From a checkpoint of a small CTC audio transcriber.
Model: 2.67M parameters, waveform 16khz input, arch tc_resnet, norm batchnorm, activation relu, depths [3, 3, 3].
Training: muon at rate 0.017, 6600 steps, batches of 256.
Data: trained on read English sentences (LibriTTS-R), 15625 training examples, 108.1 epochs.
Rows from block 6 of a small CTC audio transcriber, named by matrix and row number. Rows with one number belong to one channel. Each number is 128 + 24 x the weight over its row's rms, rounded and kept within 0 to 255. All counts start at 0. Numbers have three digits each.
Before each channel's rows are labels from the 100 clips, of 14848, where the channel reaches its highest value: "loudest band" is the band of the loudest frequency at the time of the peak. Only what is clearly more common there than usual is listed. The data: read English sentences (LibriTTS-R).
# convs0: first width-5 conv (model.blocks.6.convs.0.weight, 192x160x5, each kernel summed), inputs 0-159
# convs1: second width-5 conv (model.blocks.6.convs.1.weight, 192x192x5, transposed, each kernel summed), outputs 0-95

loudest band: 4000 to 8000 Hz
convs0.178:085110138143138131112118121164171088102125099149099105124095103167131123109118115133156146131170097124146090142143147078153191136124102129122118172118168133113113132112095137141112125106190119155080093120138144106133126162084137119095139126044141129091143130123126152127127113142135124114114092115130105117133158105105113127127145139145131086141127110139116146140162153137105122089123132160082108084133145121133141171141137083139175146156113144129123116114158146109101124070132129
convs1.178:118114155172093142129117151121097159151114137136105161115166083117096059124119105155119134121155106113123107162151106096149089154128142128126138141146136124111149135109130126145142128175122096131110132121130145101118133085141119169117117155126098089164180150101168109107083137142114128137

loudest band: 250 to 500 Hz
convs0.5:151123105146160123142113047130097113130117126125132143115105129158142091168137146137089182111109170165135105151160085062114088136119104117134155123099157150132088152136124163117107095111108125125130150132109133119119109104107128134126140112107165120165125106136129123152080143142084149143090155123156096138149121104169109146127111151165150153125151150152075128133103123139145114089140138128072164134123126146134109130078121154134118113103132135105139155161173119152125148149096100
convs1.5:124122080113142093073125095136160132144163119159114145098125080106138105155098092149109123183147122086119132129085131062128096132161145143129165097112155114125109141125123126082137119131121132140112153098093124135110128118127111138125139145109113112108143082098104091133128093134156141146

loudest band: 250 to 500 Hz
convs0.190:147108085112090129135109061102129153104111116149095140130108126106139094089086143130135176106143125138136111097104124097169147113157156114131142124168148123131090092165142110125131075157145149144172165140138146120137134075128131151141085121114128124111162159138102117123147166141130112121084140158095131148158117115139119118157141128140190115106148083146101130152140118136105107167131157125149141151107109121124071143128185115131155137118120111126090139122157125139097106132145078
convs1.190:147112106140121151115208127144160180101138133165145098157137182126161104107134122116128116083115141121059154106107099113105140133110133122112116115130116149133140086090112157131121120142094121117133140141154140141126101165090114115112131096121131104122175180107114122082117111113131120128

loudest band: 500 to 1000 Hz
convs0.167:148132108091139107131111106098061158148120124113134115139101161162132156094141125122105070159103102146143104147090115104137097128152154122114167126171113130175123135135119112093146126100114129102120124117153131140145142140136113099096155072116176124144117132135137093133084143137152156109118114161146136152084102099152149158103157136150135123109116186079179082158148112151121084099130107115127110135139148111095129119132088136140150125133134124150113116107135072153103095126152112
convs1.167:114143153084101125152137134150122125109171161141098164163100139162118142104139143134126165150160141161138089128124147103151106140133147141104121138107092126127145135134126145118117116133091103156157163112129146097078118124130120146124143168093091136078085096136080109109155127140101172140

loudest band: 500 to 1000 Hz
convs0.116:110109129122131168149109093110097154118149135151143120162151146159142154141130111139113118079155121133110149085129102100121096097122100153117097122130097139104104124102111081112098125151119157162094142115142138089157105126126150124103137129074121145159160101154126152143120150135169127079140092120072119093095137100107118137094150140137147125143087119144135143114097109144066139138113176153122069116108159112120093135135172140152125134109125133164122172144116129161128165102086132
convs1.116:149124130119098124137100126115063167135116146115120139144116141185118140153092149159145165100130152121095108124113113152123140140109097135078101109111101168101085077060128120151088123138121130154127087100106133139115165152135139144132137090123123085117147134135151126108120124102133090142

loudest band: 250 to 500 Hz
convs0.28:083112124157109181161170145148117147075099133175162108093111083129138145117134096160104127125110133164092105135160104146124134166097126152152123133112115125129132081126117125108120137082105117128159092119114148129151081100133097122130098089130151176120148151123154102117112125105116082087127131119135125137147110133096082086146104116118144154100139086144097113133095150108142118111142086153141114130138096132130114116121083103156100125122139117129172169090104118141108126164095142
convs1.28:139099115105130132148143123095134122140133114123140128137174138080153103122136152119127174112137174178089087143157097116162130146093129128132111136085099137135116104120122098090150099145133158134116172104134139140091123158087125150085121121098161139119113135130149099119161060145151113121

loudest band: 2000 to 4000 Hz
convs0.92:152085112175162087145127131166160093136124140171110177136131163099129127163120122126125112111109125128125092105159130116140103147085146071121164139151081147058104133134110139103106168088154139117149138113101132130169119135105147115099110136099117122153107101061127136115127132096165159132115125142080105124065092138146127105151136121123125126132098148128120109140093133134093084116119140146106133103115107143145127146108141148098124097125067138103122115104142127146104110118109116
convs1.92:087084138144143107116083121162130112118175130143119144138117109138135107127113113117162137172101109085106146126101110149077102156122135116110153113109107139151164114096169141089107096127103116127107128140129116144113148107106191100106097154139123125133172123121122132124129131158138129055

loudest band: 250 to 500 Hz
convs0.71:107101123165143146107144067158100126110149106093130111149075148127098115106103109136122081130156096111167148112156138149112146113156124138145113166085113080110117147107115159146112110107133121110119147142118102145115175106136127097122118138122130117150169126102137127164170135134159144116061162137095146102165105108121116124118144149114125183098130119100139115135099140126068133115147087112150152098106098128112113131138175151111127130084146134135131132144168123131071162092116133
convs1.71:161106134155133115168122131123114095133152144131101117133125143151134142157131106104109112110128134132116127095111127146134104104092125096156118153149135099162148077153157100157091109108135121171121134091133116143139151129140129142133109146114080125101132099095102117129141140090126135136

loudest band: 500 to 1000 Hz
convs0.187:119113127135107115072137085110108099104103161114118119106186131136102150141101127162126112143120125107124139142096115073123146117080083192120114120144129102156145112103127103115117161133129137115138146087118129145135138150134119143157163097148109124086128136196151173073132122121147140082096115167113118153174129148124140137117103100132122114150174139123127124111142163146124121121128106119124169109156128081106141160090123112118161088116098152120076116123114154116141113118151093
convs1.187:082107108149095118128128134138108113144132142147113127109104132172156131186161162115115125139116108155130119132149120121152102154105094106100157086116106073098175112128173136135177106126159140137113163107143131129138131122179112169173148084097125127125138147114155121139100127147160123071

loudest band: 2000 to 4000 Hz
convs0.129:140101145137113077107126107083120103125134095095135128130143096115157144111126159082157134162102113131125149095151102142118132141122115099106131067166173105131144122108143126151108121137107127167093115107150083150135148128117151127131137157064136122149156126107157136160175163103091124128129113117105152182107094119117148086147155111176164132080118122140099140108143118138141128117142104119080082149113133105093136122130127150120118097095126163132108133100094101115169128112160152
convs1.129:142120100085115158114129151136167131102111145094118147140123117138124127134142103150092125126153122110128144146084164105082120140143111131153100113100101145111118149106164150131115121144177125058150136077059127184136105171101146107127129187104131131139153151150090104094099142126108122144

loudest band: 4000 to 8000 Hz
convs0.7:144163105166146082126160175113141125102125138071140116098113103175140107085131117088093166147123090125108143124142131105109171151147203158129150140145132109138147123077118095102114137102127134113143131153115114139142105124146091130130109119146097153118102123126130136139133115115152124124114115092058163129160123174154117073126147098106110134104183162142120120086147141114157093133172114133147121127154154119153109162149116096168113117116124106148129135127131113116139094118145118
convs1.7:148134136109090139102109117136151179134124095094102130149092117172133139126123157137130144147131117158173134157147155118138121139134127141099148143097103126154120142138101165113122139119113142109094151107163108127086111109134109123116091105134158131081081121178116137117170129073143168149

loudest band: 500 to 1000 Hz
convs0.27:100146115072101112096134151091101168121120107164144140111097082121091112098157134153153173111114119101158116135104105131127159071131108118119157124114110137114167193159105122112103101108150113123145133087104131134152087129106188105136161143106148155131140158137134099102113170154117107135113093162085130121113138116142162143162165115150111133119116100117114139151150134133137097107106083144096161064145107144139131122137118121117131077145137152137109120154145132127117143135101120
convs1.27:106082153097106130142124141159147163135137171119133168082078147124135134123129111125125118144111071125075136124131150165101126145116128098155115144151132111096116115120099110166130152148127146132133122110104117152138182137123141136126102113095125129146129130120143129092100134117140184132

loudest band: 2000 to 4000 Hz
convs0.25:090123130145136138078112086118168155131135085123077154159163138101140112132121077123104116096148083153099140141157119076117139120122136136170094116137160095177139111142100117175110133135144151131112124131155107163142156147123129116122085147094109077078139179143079136094128110148147159110129142130154133098137115119129126105117133146124110174135116137130124089134140098124128119093148125135122116128138117088117095095133127136108109140126082164127126102091116104186087123136143142
convs1.25:195136132100093117122136124119083126126109126109111152121135129111099138096119101113134122140127134137117138107115125104104101090153122072134187119135158113101101149106114102143103105112131175127147122101111112114105128160133115086108151098136113118109112150092117062093164201140132149122

loudest band: 250 to 500 Hz
convs0.169:095103133116124127111123104117151089103120129170135122137140124130123101121144136125168163128129124126120120147135107123177152104129149142115111102156113159162119134135163133136150145086133130131125130123140120152120131097165146117115148127096135130101121151148122098079105182115095099157071132118164140098092107112132134104112090158227147157167144116151089160101114115128167107108109107121123093119122150118098129160124137093110175108109138074124082140124075120109138113129139089
convs1.169:107144130112149114127124071096126104129119164113095108143113121131113138113108151089155117123175106118092146105149112106154133119121105098116166119158151122118103138125122103104162174125119082130096163095126138085163108143099140153125087103128125152076107117149126146154114140161144112111

loudest band: 500 to 1000 Hz
convs0.87:130165103138093104115182134107131096103110101128127121162124120105121147133130144099055148096132083120162143172125115148119127162101125160087108094154155151130141125119103121070133119135079118081106125127144056105127102118125094120113160112162107121114144116123143123141085100109124170142139118094121100125113136174119113165136098114089095120159128130103105109172124102132122135156125070109134165084113112136125147104081114119159114142139133127140135132096139114135149151130139127
convs1.87:078111111111112176123140157131142097142098144148133078129115074130121110130175134102163143115111122098132118113103088097159107137107097117127172138123142091131139112129159141135069112165107166133118149105112138126150086125149124160164159135152125141137130060141128146118169168072117107142

loudest band: 4000 to 8000 Hz
convs0.168:121094106139163164110134123138185159099130148101146140152125134131120117118156159129123064158124083138128154153133127119125142151144122166099124171128148160119150114167110164170126139106097104096086138130125116106140162142105110137147135083133135125096124168143116115126118102106077142115122149066089149126159136128092130169105100143111126128150154091119170139118170112146132099145126133160138132109157144124158098129167125119135139138123145117089134086156108120118058159090138122
convs1.168:111168115119132128109124135119082090100124150108156127166109125109144144136128091078129064083079140116154115172131107119140087133192159120135127131127119102090107177124164134161136108103100118090103130155135135139121101116149131075145098132150124135174153126080156132116130176122136105122

loudest band: 500 to 1000 Hz
convs0.31:114126119128119158118137150090152122171112177165149140174122133115103090192164150146178140109147141119119143100108126099115093098125132129114083121106116128140141106162121154099099181103107121160118084122139072089113135088128106123129143132099134158121099097137107122119080119134127142133150108121125097122107123117139082143108097114130102088097080086118103114074138113123123113153124119129133125114111119126105123111088111128146162113135120152143083126128093139118105180130077121
convs1.31:110071122126150106111153119126134138104137160143117065119144161112201120153129106122096150078142102111126135117109151139142112093097064125120091157158137098107162147127105122140136106143168110152104080123123104131145153123102148102088126149135121141127114156098153133098200151107117115104

loudest band: 500 to 1000 Hz
convs0.23:177156106165097142109160111126099149144142122136090101154116055135168102070167111134121136166129148134115150123114134114130141120122163116109152141121141112064092083121129140114136119100115156078148109151114088114143098108138143146150135118110140098098110080139162124139119133136128154072135140189065179145164106124139154072147114125133118115136138134121121108115122113138119155133152150160080139081119092144125147145123104134144118118130140160121114146133119125132123133136116132
convs1.23:113183147107100155118130133091153108098104113118130113130147115154160152107174121150117099155130095099136139119129139114143093106119124078078105152144158156106157149091120120116113196153121111114116109155122123083157121101098157110130129148131117121128125140158186144177123119125120126128

loudest band: 2000 to 4000 Hz
convs0.47:100112101128113125170145138162118156089115157124145117133173114143104077067108098122142129101077116128148117107128151164137162139121105143107133090120114136098085124143170108163152142157191141093145124081108135158146114092148118118121100140128149112112119133162135112122139099127148147104143107104109087104127134110114102129123133119082112137099145149142178121110121128075139144150114157130081133115123119147178111132125118108109101133098085117108069135109153140169142158123149144
convs1.47:136145142125143108126098150157180124115148119142138163127090097182134148123150151108143129133134135126124138144144116101122146143109124124133122135135116110140181112172108126145156107097166158125154132090110126122125124102113153130127173114125106159162128103128127165133088145110166140186

loudest band: 2000 to 4000 Hz
convs0.70:115153138145147098149128157108123101137165136135095116126146153113116094083087172145095118119108130130110119125082136126125127126110151105136100084131092124144086135108188080106119151073109149129131159117138150140106154132130152132142104086093190134181106128130092125127149130126087163107168143109115113119133096096159121122143103146117160092089092088117090130136099136107141129123143135110111171121146151136162123119138102126117116126127149171150149140118165111159093170163137144
convs1.70:197104101138116146083092108138164120140146104141113118143114130106128133131132113126126118171146150100113142150115104131145131135153114161131162118135131131138149116159078125096157090168085163133120105122133110103129128128120105148118156159140146127118161141186147122113121129096162109105

loudest band: 2000 to 4000 Hz
convs0.81:112097100144150152164066129162153143118125154110107161139114120164139138111162123128136127094059118114105142122134143129126148132110128105117151098148109130132138132133137125147104132101161126145091177126124070121109099087141108120118108138111094168160141048122129138137132130133101156107086122097167128120168143151120137147104095145076073104083107105146116112122126105129134138124107124150133118150154110164145108122126115156154140157127118108120124118069165128100107146083158141
convs1.81:130142106106101140093120100090159150129138124122120090102123097153117148172117154137146128117126094142144082141113123121095178107150124138116149111106124129115129140111105116126125128133154162130119169110127148137141143094154104135127103116101098095133128111082143159095148127124145128128