config.toml
train_examples = 15625
tokenizer = "char"
depths = [3, 3, 3]
wave_channels = 128
wave_strides = [10, 4, 4]
init = "trunc_normal_002"
residual_init = "none"
optimizer = "muon"
muon_scale = "original"
momentum = 0.95
nesterov = true
max_grad_norm = 1.0
batch_size = 256
warmup_steps = 330
Rows from block 2 of a small CTC audio transcriber, named by matrix and row number. Rows with one number belong to one channel. Each number is 500 + 25 x the weight over its row's rms, rounded and kept within 0 to 999. All counts start at 0. Numbers have three digits each.
After each channel's rows are labels from the 100 clips, of 14848, where the channel reaches its highest value: "strongest on" is what is common among them. Only what is clearly more common there than usual is listed. The data: read English sentences (LibriTTS-R). In brackets: how many of the 100.
# convs0: first width-5 conv (model.blocks.2.convs.0.weight, 128x128x5, each kernel summed), inputs 0-63
# convs1: second width-5 conv (model.blocks.2.convs.1.weight, 128x128x5, transposed, each kernel summed), outputs 0-63

convs0.77:463535500478496488506542478507486498501485497484454542511515470497466507486508473490454489506483525488519467506513501485475477493465507482508515461479536555521564487508485512495474493476517492
convs1.77:481511504514497535566506500509480491464505460525425473493500491481504496552528499445485445516515530544495492475493473504509452529551463521482490473510505495489488503532498478500436491515485542
strongest on: the word "but" (28)

convs0.36:461499519538510509435470470480523524470500495490525525548494484541505476532482478523505485442487474519495487464518509509536504516478527495471470511483483523528513501511473464488540475529536499
convs1.36:471491474537486499472524519513494473477456508520516522459489438493502469496483491533425510484473534480492481499485475447506520503491491530482527513530454500515499476486485503486564538491438489
strongest on: voice: male (83)

convs0.101:503513476481519492485528489488529545516478494475519463452447507531515462529489519525473488531527491479482458503460494479497479505501519487491476511486474494466475520502478503465472543516537506
convs1.101:499497507539445489536508480511462523506464483488525479517539516532500510505500520483547486550505499500555488518554462506510501535524494500479497510546534489503498501560515465514516492542488509
strongest on: the word "no" (25)

convs0.96:500487527517502513498496517481540544478473496496468525474509524509483446530498499509514492494494481553478485515493458490511468453504469531525527509448513536513481511505514491491522501527539547
convs1.96:536516483495420478530447533504518523502481498469482502497487471483481482512517473516499492549506514475535502482496518458498516497497482495473510500477466492507526499449501482512515507489433537
strongest on: voice: male (91)

convs0.5:519525490482516511508497450532522487494506502526529471462470534498472530452489527474516501508475521458507494521507506475483505504488534477473474551493524492542471487526515483519472503473499427
convs1.5:530488474495508488528521489454532482519480509485504490546531501493473509483479483532521507543547504458509504506494513464488492509478504462496492502513521494505507550488515497497487499511520451
strongest on: voice: female (88)

convs0.12:493535518507513490469503486480507551531485507503517481489512503535511473496516502538502482529498476466489499509489509472510470482560528465485497468447503511477524480453486511471479539510488463
convs1.12:519485503461541465485478528489519536491516518541526511489520561493512521480488484512482533482523505501507504533487523485492470523513507460465484487516508523487537489457489500481466525470504440
strongest on: voice: male (75)

convs0.97:518487465514497538485498499523473509505488479508495519493450483512480499509508501454500438452494470568455510512506503496542487514481500508462519489518532505512510474475518495476524525469484480
convs1.97:515516452492474549501511496516456513527493502520519512540479507502473430484511507488532503527530499524452490532486505497478489488532488445502487506541450514530510493537514509527536492535509473
strongest on: voice: male (84)

convs0.26:497481465528504481516475494502509534505492505485454525513533475474498505521472520500505518508497535458461447481489494525521542509430486484525504474475454526425488495485487497507455535529533462
convs1.26:492548477459508497495535537505444522470488539496498479486435499517480518499487454492486502518525542470499501537545480499484488477491447487464519474478520434520464500509534547494443466488481527
strongest on: voice: male (86)

convs0.90:441513506484486463502509494530523449473506509477539465504471509490497455411525502537528477474527497518478469488473519468486489513487533510452529494473521488448514520467535482549507496507506473
convs1.90:511489525504493515517538458513547510497529525511455496513487502526471524435490513514490498526481528493504499509512498478570482480525471522471440476550479460489506508491469480523468524498514492
strongest on: voice: male (76)

convs0.120:531521516475502491488504440477537499508502492498508573448508486482480512529490502526543519493488471499477455484472456479486451531509495528482483457519486475472488491503478460499506509459524509
convs1.120:506498558550502532501523487513497497483482478519511533495448509530511476505485477510487509525532495499504459517512505509489443477511511530491498520511506489485522509507476499486500521515482527
strongest on: the word "i" (54)

convs0.23:524513481470488471487525494473502479488495511500448472508542516508495498453528514495510487480465524480511540530492493478494471502505501499522493456491511469530477510556555488493511484486455505
convs1.23:476536494510476489476490555473477543509483504519521510513484510519504520500458514555507505526471505513471534467503494444529467456460514470510495496485514484499532449480508496516467532527438481
strongest on: voice: female (91)

convs0.65:500508483499486536565530470481473526499463462520509509534518516493495483495476481522500461462512503544463514479505492550453490484477484541511491467497502486504495512468508525497494486469542491
convs1.65:512488480492521456521510478470513540506556521474515505491496563494529528519503499529498527476485475496540519470525504505443490512495506476503508451501531538509482523486474501469492486500506485
strongest on: voice: female (90)

convs0.80:506467453554456514525499491528462447493503493527506539513463487483505484479547499515472494487521491543512463496483516446463466483547532500502519493459481467523489484508484482527482521496498528
convs1.80:427511526515477553484524467501546471465472523538517475464486474478510515472456525535496492482504475525447526489497490503460529483528555475529475521458450508458507468490508495495466551474490514
strongest on: the word "that" (32)

convs0.0:495471524507520502462509530469480540497492521513490457484512494483512517461513543451481495527504493482504483480506455455513515505513459553461533489465508460495488521507490513474505524527487525
convs1.0:500514502465444545482476489525514522505479492535458516499511507440522506517485499483496492515518517480521540483484518541446517474474521507502457510470429530519506467465483484479541534538500527
strongest on: voice: male (82); the word "i" (45)

convs0.110:477552523515445503508440510505465497521505495532498467547473496457466501499515497452500524503528457467497532521535472516481464515549524463460510537549480507513479494527479501473527502514469551
convs1.110:531490485494489487523490467467522515519458484540486519512488528502473498511485504470469529531546487483527493498486500496491490514442524491484453548566488455456508525520509511469480525527470531
strongest on: voice: female (84)

convs0.1:503484487488525480534510469498539514490473485520478517493466484537525495536517489483538474484495448478524557519508462468492461498495462483513498519487511535503516522471495499474531500522488484
convs1.1:495486488524526489522471460544470510489527517508495553505486517505501524464512506472508473502516488487492510485523508521506489444508529532483510499539495502502512483508488511517526487467532462
strongest on: the word "i" (42)

convs0.61:533473486511481496494503510443550531512532483478501508485464471493490515451465505552534488466504483496494468498477491491531483543499505489497514500477488496483533512493536511477477470510441498
convs1.61:492430526499464558478439530516498477494508525486507484493545505536532504517500511485538490484504494524471502460494486506502507509488473486452500481498460547523524514524451498495490528477578520
strongest on: voice: female (86)

convs0.24:523522453490501524511483502527489521543482532450498437475480488524526508545490466521501517529533499486487485540503512483531535481496530552471484515421480489494548512491491523496511508558513509
convs1.24:505504506543478498450496520504492471484482493510516525482514471510487479504456475494460460499503503549503500485459503526520458482492484501557465442513491514509445516513473478502507461497465532
strongest on: voice: female (84)

convs0.17:510517493517461443507466491490492494464504519526535483463541472483515491519472505476537484535477527486504492515543509502499513457513539502500491482496502528463521538530480492486486539490461525
convs1.17:509436477497515459508505496488516470500476490485498505533480503484511510476468462526491531495513506491494520505501441514428492518504525502460550522450483487514492527461433542481498516520518496
strongest on: voice: female (80)

convs0.30:432507490479495502469504491473486508450492440493494498491513485542530458513492480502514476482482496493516536495483534533482466550527537510534469492500527466505446475517515489512520508481524531
convs1.30:459485475483482515496474491467533497476492458441493481491532527497509474452523503478495498468529477514501476478511488505486495496507510545556470537502465523499482496514455529455524507516498470
strongest on: voice: male (83)

convs0.83:505489480487516482523510460510472465500495487530492485529501493513548528488533500523443457474511496501474511525476501446492489512469518472429559492502518459487484462493489491487521485455507516
convs1.83:491542502452500502484502502460503516555508494492508506497498548485516492511497485451494525516501470517482531485473482477495498485492512558522480470506491512497539547477488505468456521510522524
strongest on: voice: female (89)

convs0.42:522501488535515473499480500524531509535496514506505497489490519465511489486484451521470510520486514470469491509512482469494539507507459491552484503468518508472526552504503503507565499488535447
convs1.42:497468469469519492534501473483461501517535509476473511514513518481525494492522513477502524542495481475474473458504474504489472493491531480492496491530490489519486514458446476449484467487474518
strongest on: voice: male (74)

convs0.82:484503486541477482494489500504516493563472488488513474522452511490474558525502458500498463465518493502507503506485481480502477530487468495547497502553499494485474490479516511465458513474509537
convs1.82:465493545479521487514459533517466475505529465519476493542459487463532466526510482520483468481496453527492514565490474541501469530495508491509503487500498511492481472489499529522525483487517512
strongest on: voice: female (81)

convs0.72:518547559500510497489469496490459505520453512542511485501497549522517474449504515529515499496506513504498516528513465465473443522512485519481469486523503533504480453487502516469481483508462531
convs1.72:510534493517512514499479527484458531539531486484524495495507471506502505462473520489535529481467516525523505529479523474455537513537477520501533520510466431474499489529527516470504522526454507
strongest on: voice: female (97)

convs0.37:510521498496460510508503498491514529528486536511472469512496549473490528516482486481518509463417469492489455475542467499483483476459529502496505495484509455517505514512487526504479532484545484
convs1.37:468467457487513514500499568515506494545467455469507518548536508478524535506495512502455513505459518487497497490511503478491514556532481512516444503503506519506539470471469476517471546485480543
strongest on: voice: male (78)

convs0.94:508453496467482513478517511506517556532501523465518459503521463514513459507519506508519482519494519549482460489504473490556500491515491536517487488468483496465504515481484456495462523514514531
convs1.94:522482482494437533486476526525528527512503523505570486469455505533496492475470494487502488576524499533546534543494521469495515507516519505472488524531524485503512539484481515513484483530469503
strongest on: voice: male (91)

convs0.49:488492412458481510492503492487507506469505501495486479536474488458475505493519534475526505519486549498521482532509485489463509550497542451503547500513483511494521526529487507492488540500508480
convs1.49:522518512487493521488527499440497514539507507510517486479524532486562479516498491492526490475456473507517524483523502455508494519489522499476507472518494509502515459537495567486477499498484562
strongest on: voice: male (77); the word "not" (26)

convs0.63:504468499450464517493481447505495494502473498503482488509504491480480500523520491493492466482491536491475452503539524495515483521498519467492452502470529543514503512504525452463468497492541514
convs1.63:502497488498488537499507494485464515520526515547547523486516493475562443507480493507494485559487493487492503498487499478506462500485477498525497455519519576519501509501471491491496504500524498
strongest on: voice: male (77)

convs0.2:432449549502552503514497505484521496488438438484516486484518465520502449511554492493493508489486472483507510494516505500502505519550496417540446477491501513507500508495523477488490484498524517
convs1.2:485502519520542482470549500547515479532511540445468535508526491478531558476478503514527511502507516511493529531471522516531487508493499487490523507497503526547472494521510539499506514487518524
strongest on: voice: male (93)

convs0.67:498473509506511455524478499505476454499551506512457549499531487458480488481506513448489520472511520482490523462493517502473468488536512474517532517512478475543438531481466515505520479532478542
convs1.67:489475469521508483489483490495548487495482486549496461495508482497508526479494489501446542511481492537505509431484495473562482440464512548460475489482481524483521485551516507505514510519513530
strongest on: voice: female (93)