{
  "model": "CTC audio transcriber",
  "dataset": "read English sentences (LibriTTS-R)",
  "train_examples": 15625,
  "gain_aug_db": 6,
  "time_shift_ms": 100,
  "input": "waveform_16khz",
  "tokenizer": "char",
  "vocab_size": 32,
  "arch": "tc_resnet",
  "norm": "batchnorm",
  "hidden_act": "relu",
  "depths": [3, 3, 3],
  "kernel_size": 5,
  "wave_channels": 128,
  "wave_strides": [10, 4, 4],
  "widths": [128, 160, 192],
  "init": "trunc_normal_002",
  "residual_init": "none",
  "optimizer": "muon",
  "muon_scale": "original",
  "learning_rate": 0.017,
  "momentum": 0.95,
  "nesterov": true,
  "orthogonalizer": "newton_schulz_5",
  "adamw_lr_other_params": 0.0019,
  "max_grad_norm": 1.0,
  "max_steps": 6600,
  "batch_size": 256,
  "epochs": 108.1,
  "lr_schedule": "cosine",
  "final_lr_fraction": 0.01,
  "warmup_steps": 330,
  "weight_decay": 0.03,
  "adamw_weight_decay_other_params": 0
}
Rows from block 5 of a small CTC audio transcriber, named by matrix and row number. Rows with one number belong to one channel. Each number is 500 + 25 x the weight over its row's rms, rounded and kept within 0 to 999. All counts start at 0. Numbers have three digits each.
After each channel's rows are labels from the 100 clips, of 14848, where the channel reaches its highest value: "responds to" is what is common among them. Only what is clearly more common there than usual is listed. The data: read English sentences (LibriTTS-R). In brackets: how many of the 100, against the usual share in percent.
# convs0: first width-5 conv (model.blocks.5.convs.0.weight, 160x160x5, each kernel summed), inputs 80-159
# convs1: second width-5 conv (model.blocks.5.convs.1.weight, 160x160x5, transposed, each kernel summed), outputs 80-159

convs0.41:490478518514502512463492471510517468493505506540482485483511493523465476532468500515465487484494516425497515479537509525503513526546457495458531482501494491545504489484503526490482534512510505502500528524496487530504512494486518512508471497
convs1.41:491457465506513547461542477506536492472495531504535493510530522538533469437445507503491458537496464505508466492520489486539516510504486486463477479517550509511493447487502454460506498471505461559521509506528488499510514490512487520502472511
responds to: the word "my" (32 vs 6)

convs0.98:531523498506506472502475527510494523497450499475485455514500517474482473512522485568524505505485492453509487533509505458498504517498474488473474535522476471507486500542529514503551508482524491499497505451501530479509456508505463524559505497
convs1.98:561488519491536496477473514501490445478493537508484546525519431483485524528471514481485486510470466499484509517503495508525525470502485508462490450511486551481506506505509528492491513555491493485484492544453478468497538513532513492497458479
responds to: the word "he" (37 vs 17.4); the word "not" (30 vs 8.6); the word "did" (25 vs 2.4)

convs0.100:529483509526514497467518552482487482499485558510538486466518484497491516467499518452500451520484506465497483453515475544483457485499506515472502476495505486481490506510493483476525547506494499452514507506481444464519518529506525515508539511
convs1.100:488473466507519508512459483485492471506517524501498505514483439482469512493490494506514488510477481537513477447537485523473534469519538483495497465505503538492482475511513490476527516534492514467545507525541535509523515512468477535480518470
responds to: the word "that" (33 vs 13.1)

convs0.48:511485501511477449502494506490487482484529469493495482491474488507495474503471474482498506514503488532501510473424452522488496534502532508458496454506534498483545517478504447530480493503489541508497511494481494501481470510432502522549516514
convs1.48:495475465488484504524533504500485530492500462484544547564478506525497554504494518466510551499539463482464496512456555549506519479491536484496508494518465512483471461523529511472478466495486466488538519499493472538501515490480474505472526510
responds to: the word "of" (85 vs 25.4)

convs0.51:490463496492499453523470511530511509500512534463493527474472486523434508450485498555528489499445479476455487542468493543491505453486516490490481500560509527496535492499463459514515498499516477499518541514467545486489488542496497480565529486
convs1.51:479498481468456521535486531496505489495449470473489486521520453470528468516515504498456531544540525515496500477518520539515486455506491525505484546492553461506520507507485508481523478477565488515473489497511489496525522503496493480494469522
responds to: the word "with" (75 vs 9); the word "a" (49 vs 23.2)

convs0.30:480466515447534477461526490472481531524511491535518491497505501510533491489457480468506494537498559482460532465528550474546525524464517506471533504503516515492540534504479524535536503526510470498536520497514465509488523515483513485508495539
convs1.30:503484504548444468505481471487489532490481469446540463556500513536513590508498505526438485517481476541518503486540518517504528438490498520510517508540524491517502498492512491494482513482493503468494489496464505518460492500480514531470506500
responds to: the word "of" (92 vs 25.4)

convs0.18:520496480465492489494504574496479531502437477526469515466488491521513495444478504453549474464527464505452514496516495476486532479491508502458475486484493517504528543486492493524516478480528527487493468545483483498452490470504490488516493437
convs1.18:495461493487504502512469510507537467483471476490490523430512549468489515555508524468501501480511510504511462514525505475504451537552538513457494544487483513522514485538512515497505498484519494512484532485517446493527484461530484548523496527
responds to: the word "little" (28 vs 2.6)